config.toml
n_mels = 64
spec_augment = true
arch = "vit"
mlp_ratio = 4
parallel_block = true
optimizer = "soap"
one_sided = false
adamw_lr_other_params = 0.0012
ema_decay = 0.999
epochs = 1.0
lr_schedule = "step"
Rows from block 11 of a small multi-label audio tagger, named by matrix and row number. Rows with one number belong to one neuron. Each number is 500 + 50 x the weight over its row's rms, rounded and kept within 0 to 999. All counts start at 0. Numbers have three digits each. After the name is the row's rms in percent of the matrix's.
After each neuron's rows are labels from the 100 clips, of 14976, where the neuron reaches its highest value: "band" is the frequency band that holds the peak. Only what is clearly more common there than usual is listed. The data: single notes of musical instruments (NSynth).
# fc1: MLP up (model.blocks.11.mlp.fc1.weight, 768x192), inputs 0-95
# fc2: MLP down (model.blocks.11.mlp.fc2.weight, 192x768, transposed), outputs 0-95

fc1.139 105:477516440497544434502509517470394457529361511618530635565544505481534482460538576554458591485565506541498639444489487481452601533515452509556441483499542500450496459538546525523533589546508494582408529564493437526473510517504588570509476435474474510518526442543575502575500450446486523509
fc2.139 097:531457518518632567441477475601521507469426503471512388481380506560511452441427461392545483540532489549478490469489453538542448536497509512467482569590497444497509444475492477501552470450598555480496496499409514496525503477533579514530539512454458396573529477528417531579563629630481504507
band: 1000 to 2000 Hz

fc1.531 083:455542493558547428528540558512444455489438472571450493466493566506419527493461447440454530471448473509424512485451480598522489562434456474511479570445507481543484533465512535588451477497472505528535438549473513510491558560428456518418458532539449475546556497533545482506550573490485541572
fc2.531 077:559440506425451544505580461479532508465535561479554575523552528494558487534488524589506557424485493565492419487493523538448577481543595598498376445518442546513574439547508510442553522448424541469401492515556484498546552555474604567615489530411434469506450389514457416518484532532460557527
band: 2000 to 4000 Hz

fc1.232 103:594492476495408490539464523503417606488438445492559581526515478474436424458319484425552528506528527480511483498398487507497511432516449541591516483524462501414445479486421547585485503512551534502487469493472468552500501465444475507465398473359565540528443489547585418526473541528564504480
fc2.232 100:497440460535447501510544501513473434520510538546397532449380468432480446609553492593413556423607502509569491531519465543572475519461507486486574493491433487606613510474513462455514580449434398486557546467507510469358584448527510521545418509604434568496568579531513509531511407403443482540
band: 250 to 500 Hz

fc1.132 089:415496577437436497643519483587482432476427465498372545502533434482505461447413495447419522496409504551576453439495472479595561484524512556488504522526456472495446513492509547619464392511497426554497527461533475541457507549501427544510515474497543446547438534503554495456563484472442490499
fc2.132 091:517486422515516442455428470333498594427619463568554496533480481408504510478568533453556508526569471445374517552475526531509458576459524461429474536518603446527510549516523490504502529497533499485541411504455534585525482511508535580488475555502500480402538479473459472526401494518465519438
band: 250 to 500 Hz

fc1.758 109:442496512518500530524468471426504555490515398463425490586405565539506517510566451501450467560487491554551585382510397591578517449475591538575505463450530500506450420557465507496550405492466514511523470443524449603501484558551496449515589513525575417449492470589551519433453511514471463537
fc2.758 122:546507553475508496531535520445524585504474425463518442437483365501560389514570544549594549445486549436515494506531518485479479470533514516559445508508485487593514510544420511464439492553520546452543544554515508549487468454530571574480600509569445455524534461546507427529523461429534558632
band: 4000 to 8000 Hz

fc1.551 084:532480468499492475478486522512514458614462451524456572474513443466517509423491443545500513455439553467402564540581530572542500509474517495584466438437524518440445494449478577519425468454545461523472539505531571638457556556501531512496499430472557491426577394458523502500547493421481601454
fc2.551 086:447541528434489496543530531405510577418501476510575535578516490501433524592572516532443510432457483491542468558479504509455503509491460514390558558558539568571476554594496469414492444533585502513510538429441485507501449544452479532473536540535520487498499573539483486518512542559370432495
band: 2000 to 4000 Hz

fc1.426 115:471467513481580498386447534534502492448467403484507494540547427531461595510586526478482556546569476498537423461538585506530481597470540497512549543518500524508497488489631480436467527500520495568557530499514455411569544476484476531489476465556456461398521489478503472445516486550564504407
fc2.426 124:421508500485471502474505429452481546511487483441519505473445516442545527454419489526512391452512507470601481491571571555452561426460477485487408411436532438493564587575500486540475479594459454433480395515574558472528619519568438473546467486515476561556521493575419461589508556434556586493
band: 250 to 500 Hz

fc1.635 087:469547540469510530499482539471506473440583420568529497622575520518557503503527469444430510493430490482618676534552521486488529461411427446463466470491469447512392447437479451569447479486560517580454402455470533504558515519438468548518536504546473512501614522464449424484547475541553456544
fc2.635 106:484522560506516521478562558503455533464407560572476439369483461464493485600487551531540498462439472501477487595514501520439469594611470569563422453483506556502597406462549514411576472440523518361499526509539467472485557445471536480483522383515575486491508505526538561462548515487536514638
band: 1000 to 2000 Hz

fc1.207 096:496637548547427388546566545500511496452529553448589552440546520420483387500475554574532435473553557449548526554567464623608531512535548460494514524575445493489565371526463439500525540503500478534533567533558486536532531456388540536578497567465508389491429497552503492437538511468514470513
fc2.207 106:469466597470489512454537527475547451532464497562340529438503502487520592497519395450461503474509502479437431516459619468476448448516401489564507486470472559572473565535518561516498528412481574446548503468532535538530461478554440476493517464527559502480595514445470532497583462479545461441
band: 1000 to 2000 Hz

fc1.70 075:464517457527450591591494495505507495437458521532479513544503513438498457456459528505481549471548513554470491561464489509476521413508524495545493486460503542530510495434542440665425529550472442420374587416512393493481522503462537500556374457481582503464469592540513470560503581472428617386
fc2.70 075:373507459446460445441462517568487467499442494435478541409511441435590501565570560530446453439479411467601445519511474543653568576531445403494440516503480421450507540520443506539481473446539578520476457531480562529503604482563546510441485506505460426498450430497477536422456477496639469543
band: 2000 to 4000 Hz

fc1.151 082:470503482529571505532489486519451508432513564495541539554445395437478417550444578517458475425525415405451462356516562519508547500481581477452521531525434488465472568450475480546451557487509488541447567544447492530489561537552535416434560474540479453538483446566472560450445460487510539601
fc2.151 080:498527430505505551501518558457489551533498462522449520500464539560455412534514470476528452610518505532537565492513429537575443575534407566489420464489501535529467535523548503425565547412551512518503500557535415455516481457586566591528416533473460599534506526477469475505583502578484494483
band: 2000 to 4000 Hz

fc1.331 091:493484528524580510434463488541502485555558560499503486600506468548459489465422517494498486538515431582472485457477462626466394511487545458535468546506537581468486514414447472577418533575488555427454468591492428443521551604639490480527502527539407417451501493414514516403469539499488564500
fc2.331 092:464456470443417451502549522534579503454532479588479440535519452489575584523533556375590515508555467501488560448486516500517474529571470454497494561427476483556463501518564475506557464554503473513513568559517558487444496548421517429495435492519489549426462571567569451611515506416575405444
band: 2000 to 4000 Hz

fc1.444 092:566422563458468524540572594498532478500515489566568524601448523568484516425557557516499515544513481506452587496468524477643508444542521514462491513582507557505542495482532501560548533476503451576367528538515479542516484501503560571504515470557510543460514595535490537526486443472545452481
fc2.444 086:470635460487479397543424532516413436579545377584439499483587547437478518573459531482478426438497544513369495549414480513452472480570513521519408450457551478484494539440521452463519556484560454489540585457482506424490475549505489501502435553423512460508583431473492476422448571457485572486
band: 2000 to 4000 Hz

fc1.307 085:446524468485587507456407515514489475528499482508547623489489540490562572538532462582490420607422494585509588486509533463550497504462546505463574478459464492551506499432459441554541538466543481489413444519532524470509598468557531494454495479586480442536523540514537539431614416437528494512
fc2.307 086:488438572501559497523516505516554525490508496579580472493502590554512519476448387451493548507466561391476452470498472500441558524507425477481522493540461409595510511552503557470510632510508506513655472477481557463451528517491578489474492409469541479548538518569497544382458533510469466505
band: 1000 to 2000 Hz

fc1.543 104:512524479412491486546526508459464516463571428514524495419470563483528484471477475555565580444444450520437520545496528455493540560500500520577444492497557565528462519445515504560376510541545515515460515508446481494439512581570468518496551533464453503405497524472544532446506411479448527615
fc2.543 102:533544494547501422465530507587490523560458459530413564601525449477438415527599515390546365548526458580532504501540485556452448476421560521421579466494572405552490463585554421495535492470495536497509476504562479513543498451422534477471467453468601554527487511548438511531569474457407561451
band: 2000 to 4000 Hz

fc1.57 089:434439495510532473533507423470513575427498497489503455486550523498532471472514474519382371577547568518471502441412419465489561464580583481492415518496476510667460500530457463525575424589609464539439487442486522453540492418521478509497485479573496495395444476565479489512600565494538455438
fc2.57 095:505425470560435495480517439468478459488454447466480489524491465565468630408496505497593585436558481444539428565574548603480572511452529447496470449563480457411600541450492559455448553447465493445567509550483473530482464465485509482393520500446466506610563514373558457419567508441424626491
band: 4000 to 8000 Hz

fc1.299 083:488513533485472538459500457455539424511596498466503589499454503598543560387594466472500459524579533641445406516502436471515481504438487511492481462602465477502554515517504607540528381491518434549470542477470453495543615446522519454492448461388595458573473457500492620558462566541515498433
fc2.299 087:496541495515480460554501528402391534591505461535539466452508448448518549557460611505504499561485512481468514544504484470517547554483543562527492534381520528560497551501555419427556556588447487475461535498485569591510418539461470521466502595579434446517547507578506507500520484428469566537
band: 4000 to 8000 Hz

fc1.243 088:434490453404481504470544509447488502468501441522462566452494595521403502445475496475522582404538528426445505519484391477599470459490496527536440458498424526482541500516477594531564541443524433574494426477461537458476419528417385595507529498453466507489425485431544446487528484492497494550
fc2.243 088:508463481570511468513589567529498545506526466480579462458545511482496556560536492465540467503491486507463499518518532590444556514512494497433554559434574471508422463468485318458414517550550562519517497480475544467499600445502480553521532442507502490574509534623462514570534574507435456493
band: 1000 to 2000 Hz

fc1.110 079:501463489529525550522531434498507535456548454542475513559535533552474560529531484500544544391519477449462564475527516534527496431470441500493487568494488413469465400491486507540457463356457410548477562536448559441515427478557454558407488526493549435544476457475476494533540386487531588520
fc2.110 075:454574420489490446492544412495492532466438602438427449486524494470582489542414484525390481540563468491434512513410478484429503545503525495452411492453479525516538562481424543450600503556405597573443518431568451557517596492470503482605606474395421559471492507486442436506456562507518479508
band: 1000 to 2000 Hz

fc1.610 082:444520512359473501513562478434449584530514491453542518575443555410565473532564519556486470448495513623453524524474523570482484455501506506419586462523458568570522480468477529527597453480447468516486514430514510549462568524479488517455509541493428583545515443557564493451473586509468470465
fc2.610 092:575500498551516408500467555486510457460522548397486506440574581513462472489518543425536566573614457500494490457494448456478473478556516464588435520464505498521447481551531562522438533499568577417453465508548441536544524505545456479557602487484548409568454448496452536453524475504563571455
band: 2000 to 4000 Hz

fc1.637 071:588515500489449514507545460512500540540468564359464525565529486490472517598567515485491449485475461543393472516500428393557560530497517593435526579524464530445467527520577467466567496502485453422496488506434554533424457385570471464458508503468475364462543534560490658497533486391470421464
fc2.637 077:510496493479580453546526445492541521516513580591452450393527507551473510540480469516534434518569437555472484485542477495452477440472460522583530514494498523492483553479485443544494483514541516479466519456480455453549451552474508532469496486545442472529407454596411419594490522462448548488
band: 250 to 500 Hz

fc1.443 127:463529498532461431415519490490498508545400487612549482451484473546480530455498413501589485532580563481520521436536391503587405420534520501554544442501464469461470532497480436520524465527443478532530525483451480464489476532560490557448574576548564514552500445548521554388436451466491459461
fc2.443 107:530480362440514544575503407515422542503557560528517477548529527480565511568574550462504553654499389498384494441488548513597553547487549562471468403444454500530470476531478557425497483469550477491486482493469459522470532454503525454511455443561513553541488453490519520470453522489548527509
band: 4000 to 8000 Hz

fc1.679 087:492516543580501449597596452440479502543431489492527545467606577443566522542545550472396400395537509513447501476471506560470476558517477492379446493493528516575517514512476482452489547445497491476481464412523432431550509453511491552480515485570490421389518479500491535457401411445482545515
fc2.679 085:535485522451513538514430504618504487461624529523465475572448496451412513528510495469461596579541451470517518532529518556513457540461523439595538504376469498463479499495533532510604521527507498537487560538501497558434623545477455447518401529500415578453533558556448486460594552511419441532
band: 2000 to 4000 Hz

fc1.575 090:484558469510486587461569334542532534501582406560537487503513409547432436554533512527467491451558565506537585476566506475516438419508479516525451608623475492457484563447511599567491529560538526558464511500470525404482485526438443570524502395469530540521567542488522466576549521551495494495
fc2.575 085:494505525546506451502554604468456505508390488415446466504482556481520534556449512432491539597439500457492509423429456488524506556481520505469495447530466361560510500436454542469527527444392536488500471434525511544480583494561518393443588557457504477479380482501546531460378417521484586522
band: 1000 to 2000 Hz

fc1.699 085:495510499504528478517447496477461545480479503486444569467598401508539441527463538550515475468583561489527526510489432451476549572524500450529522477317511506481492525495494618529584530527517438463438483510490467464469490452452552502454492526490549532487564507537495523428606553553569497418
fc2.699 088:505460428407414471513504508478425464470462493476547567438496527440493516491532539537522578563401502475515416555549551410511486471522513430500515507554494536519427477498458478446504518433524468416436552425553570467468528522498416411483505460519465422442517509478522460453515513433470469441
band: 4000 to 8000 Hz

fc1.636 106:444553443565600498467510500557431488523476502497561568502489404452478525450557450491468526349568562527472528485616452517474487465445469397466466559499451489418508493427554519375537450604516558432471471591480530502462502426604533542413463521596498540478498479484541443379549502468489478513
fc2.636 107:459451482479518562437500449454530457513571489515552564463524463491462433586447496551496449538464425556494497542479505505535544591550492537531558460555451614503450552532545538536409526525512497624505564496474395530546532567463436445505487522473491469543492519454513560501506535389483421581
band: 1000 to 2000 Hz

fc1.114 114:526501562464522459500500481565493403471492412448514480567471519452487477482557451572502618464529449439526486560493480503510402561581515565436444536536630531530531481437531497537543480380506480550563464453508451593457595559423527507506533418579541458528519435550547538541455507470453533537
fc2.114 108:434484518601469545445446571484527557429477446493462512520484439457459502538536485510454465484477535417577544492604439491577591432529396441573492548517530457504511546437489492507494578542386566509564497500487474594482375465472491487458562589456468479583499466463587511534421465504525474418
band: 250 to 500 Hz

fc1.25 144:487522493455539511440509457536462451571479459409580527497581537483493514476395478395448544509465498425612507489482536432558532523485487609519528529381449500434492480491483531535473492452564422497490401491524451543504487548552462470365494445456492523426492454440505476453442519418491602491
fc2.25 129:532540541527504546390511425496537435515433590473570492405539432561473551530532492433478493557513543463472515455441551443522496519469576565438476510584588523543549462467391471496506557462472559484521522539520455513498456491555522438509500467451519544482407406555367533475547528552516478429
band: 2000 to 4000 Hz

fc1.192 105:522493579492476483653548402519484576422511464446528486437545430529430542495545465510452447480490473496517531474584435483461584447532561528522530460483498435440527552445558505548447491449475514542512558477534594623620547473619519469539378512437484459497529541501486574483520449565432485529
fc2.192 101:531523452560478471472439507472596512523541580476539488460414514424584460552501526465532482559545557486444443426416507548555442575465478617447355451609515453508508529599455461541496531634572466482541432472477416489437519505424540491474477466520453536466492455527403447488516462483520475470
band: 2000 to 4000 Hz

fc1.52 083:532576559581553512464481518492505521555562499473499485566509548479386479542570528501491484503516546525413411502527527506542527517464411405467527373481576536439603513517487558512465474438548474612527475501473499444533543508448506515455547546532574497465517505505504591526413453614470501496
fc2.52 080:524485529407523530521483489543465445454434489504477490469451536509596493519507616497531405523506476504530524569484410521512385509472524522468498562603558500579450524488506401475521551578548501467422597432509549534400576547550460505505468421484455514504505537587510532461607476496597519472
band: 4000 to 8000 Hz

fc1.352 086:435472499583546581537484498441514523604504480499412484567490496625584577445429592468558499453475636490397530543445330583549536523413545442534445540492490542568530530536538439498518419453526434525450433491498461478517483434544418523424489489445569438484474443500497573533509489484497532549
fc2.352 077:591495541441461519479488408623457417509423559544392416427542570554438393488472510471510506531505509576482463475514503494486394491593570435474439519477612447452578497484452507469516485519465514562454608540450538563451423457479576516507529475491460517536466558486479410471498519494486505564
band: 250 to 500 Hz

fc1.242 102:514565530416565614546454558500546547472484466474530518477504464561527503556416447468458480401487497552459532501483475439535508538548540457525468568508525512486467493572542332515387517525439529455520440473489465543547502509532474458550508575450478490557510406388543538492391560508534446513
fc2.242 110:503520466610525467445559453447477467529521529482557515505475454422422447502618550485477516549486513475459574514547532526449455397514467548512460416383534570501502539496527566492558459477562462576553483558505444489515489548456492470479543441500535531431480565559447502492630381457454546578
band: 1000 to 2000 Hz

fc1.720 078:532514500494400537441450469557478486511450531389484506563486463574477442534521499514482475476453408425485460378525423488484446537493544536443578560569580521462502452489544549470480519445477562477468461460440464542468504498455548534424522505490481528512577478473531532476383479453512518549
fc2.720 076:533524544612503481507549610492488494427510547581496439510575532523444481523487524520518508557532542479512513537494529509473522418561438411517408521473494557460473540532520515544572429463505604553594603481520412505485466468581547424568449592520521451470505632535594458500585537563518504463
band: 2000 to 4000 Hz

fc1.302 110:468568441504542516440614473392442539394561477481537539564562485530540438505563414408599468505491563541479568538539465448596574483493489501500653594438480484509413549479452593515540483492449509476421489579488528455475593452440476426501497520437538554503476483542579430540471574553593474471
fc2.302 121:533520484473504513554432544559434468623578456601454496503526515444528464499441479602485507468545567505627456526529546482495491525423541506448406462458499544434507443499481461512471464513509573505479457577455529548498509619488553501472542391495530514442468567575495544461512543461579505561
band: 250 to 500 Hz

fc1.546 067:403560471439570574525424574438501354570549502505538492516411509598430515406499574607480518449478570551540558513492466475504481492496459543443454598429497491519375510470506494479473435575470528405559503446477449472451440538481559496514498423540550442457444451523477438493471527617496514474
fc2.546 076:562545501562491439436541445490521557412385489425460444414597528481552473498550549430500483510514466390533507455507535550510544471445455471509527459491539445582559480550473516463459559487514480506533475546434560556561551517469527490413562523445490584540526461457557470461553575499512558464
band: 1000 to 2000 Hz

fc1.671 114:403570611576505430445538472394417485518554436466499589471580460456557580506444497454491457449585437508440572388527437507480485480484538501479504529507446452507423536510500454556406473480476558604546537517608506569404496474512490492462438524498600536591560554481538539465509457506476487546
fc2.671 111:488462491451520500467489502553511562568533580536448431623505549421446508409493482542536486563425495506555368493475550567534509461545460542417463519425489586589527422519511639463636501509471531467468379479524564490534469549498522397471581491483474368485496472487473520486493492478525504427
band: 2000 to 4000 Hz

fc1.108 087:455474579511518499499403484520495456479561409441525495579480419569387435480481535427486496424468606444530496542549541462545506455449499572484473508556525515541462564499474556570483485666482560400542491514506481490494555499515486496551550484480488422469576456490506546511422461498453490511
fc2.108 089:570545466508499504517614529430534439487517602596579513422448472496605509503561482540551529523549484538437549477518487433515539557493481425441516425484485447535504464561511467369510468441534531533495505500535487486503470482516468508447482548526480555539481564587443549436604499453448517595
band: 250 to 500 Hz

fc1.183 098:505489558434499532468502401447609503477454599509457417493558498565485464471600369480443489454469511464491569479527502482532493454485447510430454538504498465479490494502456407530459506510474455538459436509546424555435463581488488451423520509498410445472501469532508451513423534485430497436
fc2.183 098:515467521494431581521514529513520520454446466487458481530514502506438502394543494473580387486576500520528505554523447474459476467542545451511513533386534490537462518538449478479567585549461545507460484474520651426484496476534455597499460533587536530453517546487483465442516465553538364511
band: 250 to 500 Hz

fc1.658 073:440375499527537511571532558481460552456538498437498446458516512566472573449509513345537494456491510475499559551487452516510457426468450420566434516491485483519491552457512483522513507555587429518412453486452446550382586432504527486469540498508560457543491392543504486521487455472406511554
fc2.658 075:508557563436442458493597441553552598534429490371439496426506485489498425522476474499516547456469510486453612492555482459494477502434546543425476558369445490490501427544487493455534539432528488510573496450461513475538503551524519513523600537496500416443518560564436553425585523594551349420
band: 2000 to 4000 Hz

fc1.300 093:456558501495412414498615488476575422488680457460492496529500499520584539434467440487586492563504550537535521457481432448522556387481436439567518407593466541379509526542484622515394484459508380527498548541346487460556551552502487432483532513506566355460512517537464484529452473464519515530
fc2.300 094:540527423535552600580536523473498524472492514522506485446435504528462475529455577479496428429545472499483566574504531583551502618529537486415482526465512550582532528558446495578504535654543506497535491437556530616459544492517521492502490610465500615528531549494509568412470500582417464644
band: 2000 to 4000 Hz

fc1.165 115:488588519535427505469458509490481490572543416519414544644421496547535453513454513495505474517396495502582547496569458545498538435441492525530446506433491471569490491519467561486466360400429460463478408464521534526452504473470448511414518516533553512520526416460615497378455479498476586556
fc2.165 124:466534559528544528590550495371524538540521521497505449495532467560475513530583511414597474510577534479543475468496494469476518601549516510476364524572493512573529491516450434482550595530497509484550619611520424532522477516478653490527488586529437440439538488530457487592523489465536510583
band: 1000 to 2000 Hz

fc1.345 076:485535476553544419515468445528441472531523519477513447536445410597483585493547454501463566597476473531441443462501480462529470571525430466498398494509580508522437527619553434505422470517472408550452491492475412515489548469520450476489513575479537511400438510443532551541409525461481572502
fc2.345 078:508427584440538489508490557526597491544443474574507558414551552493494545488594479482553430398480479541446539505485466536492533492486630521508545459535505494476536478422479446531595441594523598548477471499459507491568441621462526508554448455538504517584491520557511458519485485518520523532
band: 1000 to 2000 Hz

fc1.502 105:458523559471541552568491520522575475418425501520537525512474476399439565439458464492398387541471457438458433462533502491559468511495507526525455590460454451508568517493613442455484519503482498437412424522578468523557518512504504434546501457566516532621503447501555519558466473573494505519
fc2.502 101:518466467551451448441479468480471522549585473454428487541542560567459470533568506458503539509529483537555482495440536546446549548496447461584541384507525474618535482467435478516476433535433495506588514435470587492494415473490516495513495440432578477416604490595448433481559559453403465493
band: 1000 to 2000 Hz

fc1.122 102:486576469420434495555520572466469435380517609493499537550602557542527592450458580543520515488438467515390493562416472517591500533503526490476515431440533519581505513485484520581436532488536471512332498475447478549520594526523489445467499465542526534512405444491546518524482491612479440520
fc2.122 112:550538523487516520547446435507452506617560423472498525593516450412417422501429632500455562558532498450484459484521492457497507468525496594520495501468471497432493394482463518518479567480493506523528509542514463468507490492582506468564456510417473502499506534434565485574536512449450510415
band: 4000 to 8000 Hz

fc1.674 096:502454520519444527433531454558502454592485494562386524504578511561407506522505528431509499519516457585433518501521415480585516451543501541441472473488505475545404545518594503573494583495453545579482513490495481542552469601532532438455537561473540421514532530447428507543423633463534467478
fc2.674 099:555426473503575473436505503425509500538438574471551451544540514591576504407537519494486499570521537523509433494484561515416481522509522420457505607553466579530514503461476490427510447508505546486453660559449464471341506499529456495587553438486475560509470483564542541497557451542397502390
band: 2000 to 4000 Hz

fc1.582 106:441454588563498510451471550544499420518491487460483467532497445562457472567530561508505484456375429524517518430589479492561485529503537444489469505422513534451375517449544477472483550554512611532414499503546471523412543476446467554529527525421522522438512494532526335396571496444496471421
fc2.582 099:503518506460529512581505485468494546433464520541469555471418483523540494499436517512558473509530515494445448544432521524449510591562542538500515583551549451500537494469444465466423478459466520489519523473523460519594614475515553454421499577403463441549516512445535539608419523648546526483
band: 1000 to 2000 Hz

fc1.467 138:606479463539468543548474442444470458448502487559538413461493479454513392512512618517433470463485461497481476561602445490496495560580430505660454536535464595511453515537524538493407462560558552520493557512492544512542529473513537506478470423474533525488499546460488586495532515431535509398
fc2.467 129:459476492489507497534530484527593505431374550441419443468525534505440539476490600485479412539558494476491537523475530475472433556535477480504533504600486469526486557512530433511455534516558510487447558489417413540525593499469553475434503491565459491634475389554405545531476491527529539453
band: 2000 to 4000 Hz

fc1.86 088:491419569468466464508512488553407445460503530493485407522420474468487537517552526489530538498578411474442539560426458509547529459566513532555537576485507491477484523483556574479555511419512519557481525422499513497431490605577527472427577578475555420465445447448544454471477489423507420416
fc2.86 096:445481530586453511518508519537482554567433462559556516540513554491502479468507435538544552530468535563483551435567583495515474474536457454451532483477383486475423360523576413448420514526490556470451573521525465578513506471476569417449511414494491593522550509504536556526500473592498565574
band: 2000 to 4000 Hz

fc1.764 130:428574499490512504392449480470501458537525602540446570562493501461527478484537538483462501459509558494489614520557408582500524535540468424590446520533534591525495506441525527545569473545454496626581505530478629431406420557374526487452496480609504501546478513461515474520513470490480557459
fc2.764 130:494516523467548541486567534529566528550364647500421440471444506579459636477454571449436453508571531546426501550533533466480525495479508459551520518513453491459458563505447509421484550587567609535564505508437504501443481560410503484506510498470475430575541437476471468550523475534544530462
band: 1000 to 2000 Hz

fc1.349 108:574510570502597594479461477472542461477510483446457541517538462579525496524464527489582517548536452453484533557569481499452500504570509466571493539475506470558466428470547427552586476499450574525514560488561495627572470511536556508511485460480573479556547521497605463483479423481419462425
fc2.349 121:489469589538555452488536420556447468470540457459560427502453499452459518438470421510489531523550451481561422527498559527471536426530576519484544418497513442530506527482487479537425427571449557544536453544495611386543481546436525458419616488591439570414449404446502570521516584529493473530
band: 2000 to 4000 Hz

fc1.465 095:491386483484522517543488543451424534628459442410405519523551562448471389598537503572532526528581467451493498526447430533488508542455568474474475426453543566480464538419495505533568528523441500506451551470448538429519456538549565536467540540529470491541544496522417580503540481495574391524
fc2.465 102:525507544496564419448513473518591489433505592489534388444513538653527595473469499414456517475543478514555456530439521485498420451484459568584522539501568529523483470607565512452480505464484532431536542434547530553496615525508430440551457539494542521532523539479573399470425519480484528454
band: 2000 to 4000 Hz

fc1.715 112:508506479447526402532519414541516470499423603497517582555518491496561458561545537466485563464495575532510495445481544517500458485606523523484468534514437546515581522496551456593534505502577463486456440512508612480405567493539466522529468550567497467422465515611394463469454472529483507504
fc2.715 132:458504572587406519389563479500472489541490418520426502411456493453473573431493479453553526443544539434462458536490494514447434494416490408494545523490480456471569450481474515508525567506439534546576519464526492530603444505379443565552486513478458577450499572459470458494544555430432538415
band: 4000 to 8000 Hz

fc1.167 102:523524582550493431489508541480462456528476406495535528548504562420481455487543406590433587462471431509508558469500508534504515497575500431509510465495449511530518490479455557457430439580533606626520536525498461565497469515526535567524522460488497560499543506566454417461557578527475494506
fc2.167 104:467539492481539452391529415540527568464520533477518449477463443514424547497461589428537421507488542502536436478549513528543461465390560600382454562601500462542487523510488381496568433435431486550524527530573490454512598465544424416538491607477444489539461502464479524541511550534505427499
band: 2000 to 4000 Hz

fc1.287 087:483650518511532488543461490466514529560563537506545504525469483511579469451518375432485494438517466457515598376431456507523446509425475556458537483607570577523553501448514570437558496513454442472470395443502485500587427428480466469501503537502582464426510491577502441425522539517434507457
fc2.287 086:445416590501493506472466482437497442495520458463523531450604611424456583396476530604509522548462492540569534605561520425504495451461513461541478557386412453460583516492546549530473508417552539428540534510463508521493612503498481612491418433460496601570482522453528535534421465464558418492
band: 2000 to 4000 Hz

fc1.514 151:546497478524508484510539455517491479591526476569571474519465522530400514546458450559447466467438453455539589478508397485526578459464486535509478484421555525486471527488491537431539525539443479538498493444517504470497446403535498601435446554400649509535508460517619512465503410476532415498
fc2.514 143:471512553530465453472495453530510516475498554522397514550562556392557539446507529426488572528493538518501384522501571504442492569580538494474524550533481497481504558478499493519599572534524505526575502529515477524408564588426429536556490420554393575476459554479420420461454485427461586461
band: 2000 to 4000 Hz

fc1.29 132:461466475483490539597476412541510527439567472544484514505514536509545534423424487512498441401521447503457521578437483563461511505430561469564526478493437520547519496488510518454550431538472431406469536478468514549471470445493511535522492415464463561518448455536541421386456536514556537463
fc2.29 130:508444493545464480463419567465547385613567540557500492443550444490403545570463428443562476525543487509534485506517464593499532506525418509477567536454552501444471541541493504513513489528470535502563464488539473454573506511500456529470459467489573459532602534507624545480551485508502419509
band: 2000 to 4000 Hz

fc1.154 103:517498509443464484492481477520505523497514479494575422500596468433476588499470556532500487449447497578442458531468557489530554552540482475411501464545506481458495492454517532475515467528439550393409435531549513549565474503471446439462497523611555530411595540523617450422581572550445581413
fc2.154 123:451452452485525505486516521471447507507556420505463519496543477509446487481469409510519483573531482529584465488475482596474484502414553462538504507461545454499553483486581426618500436424548433550592564547411419448422608459541549575475588470484390541457524560529515455496526514474589406529
band: 4000 to 8000 Hz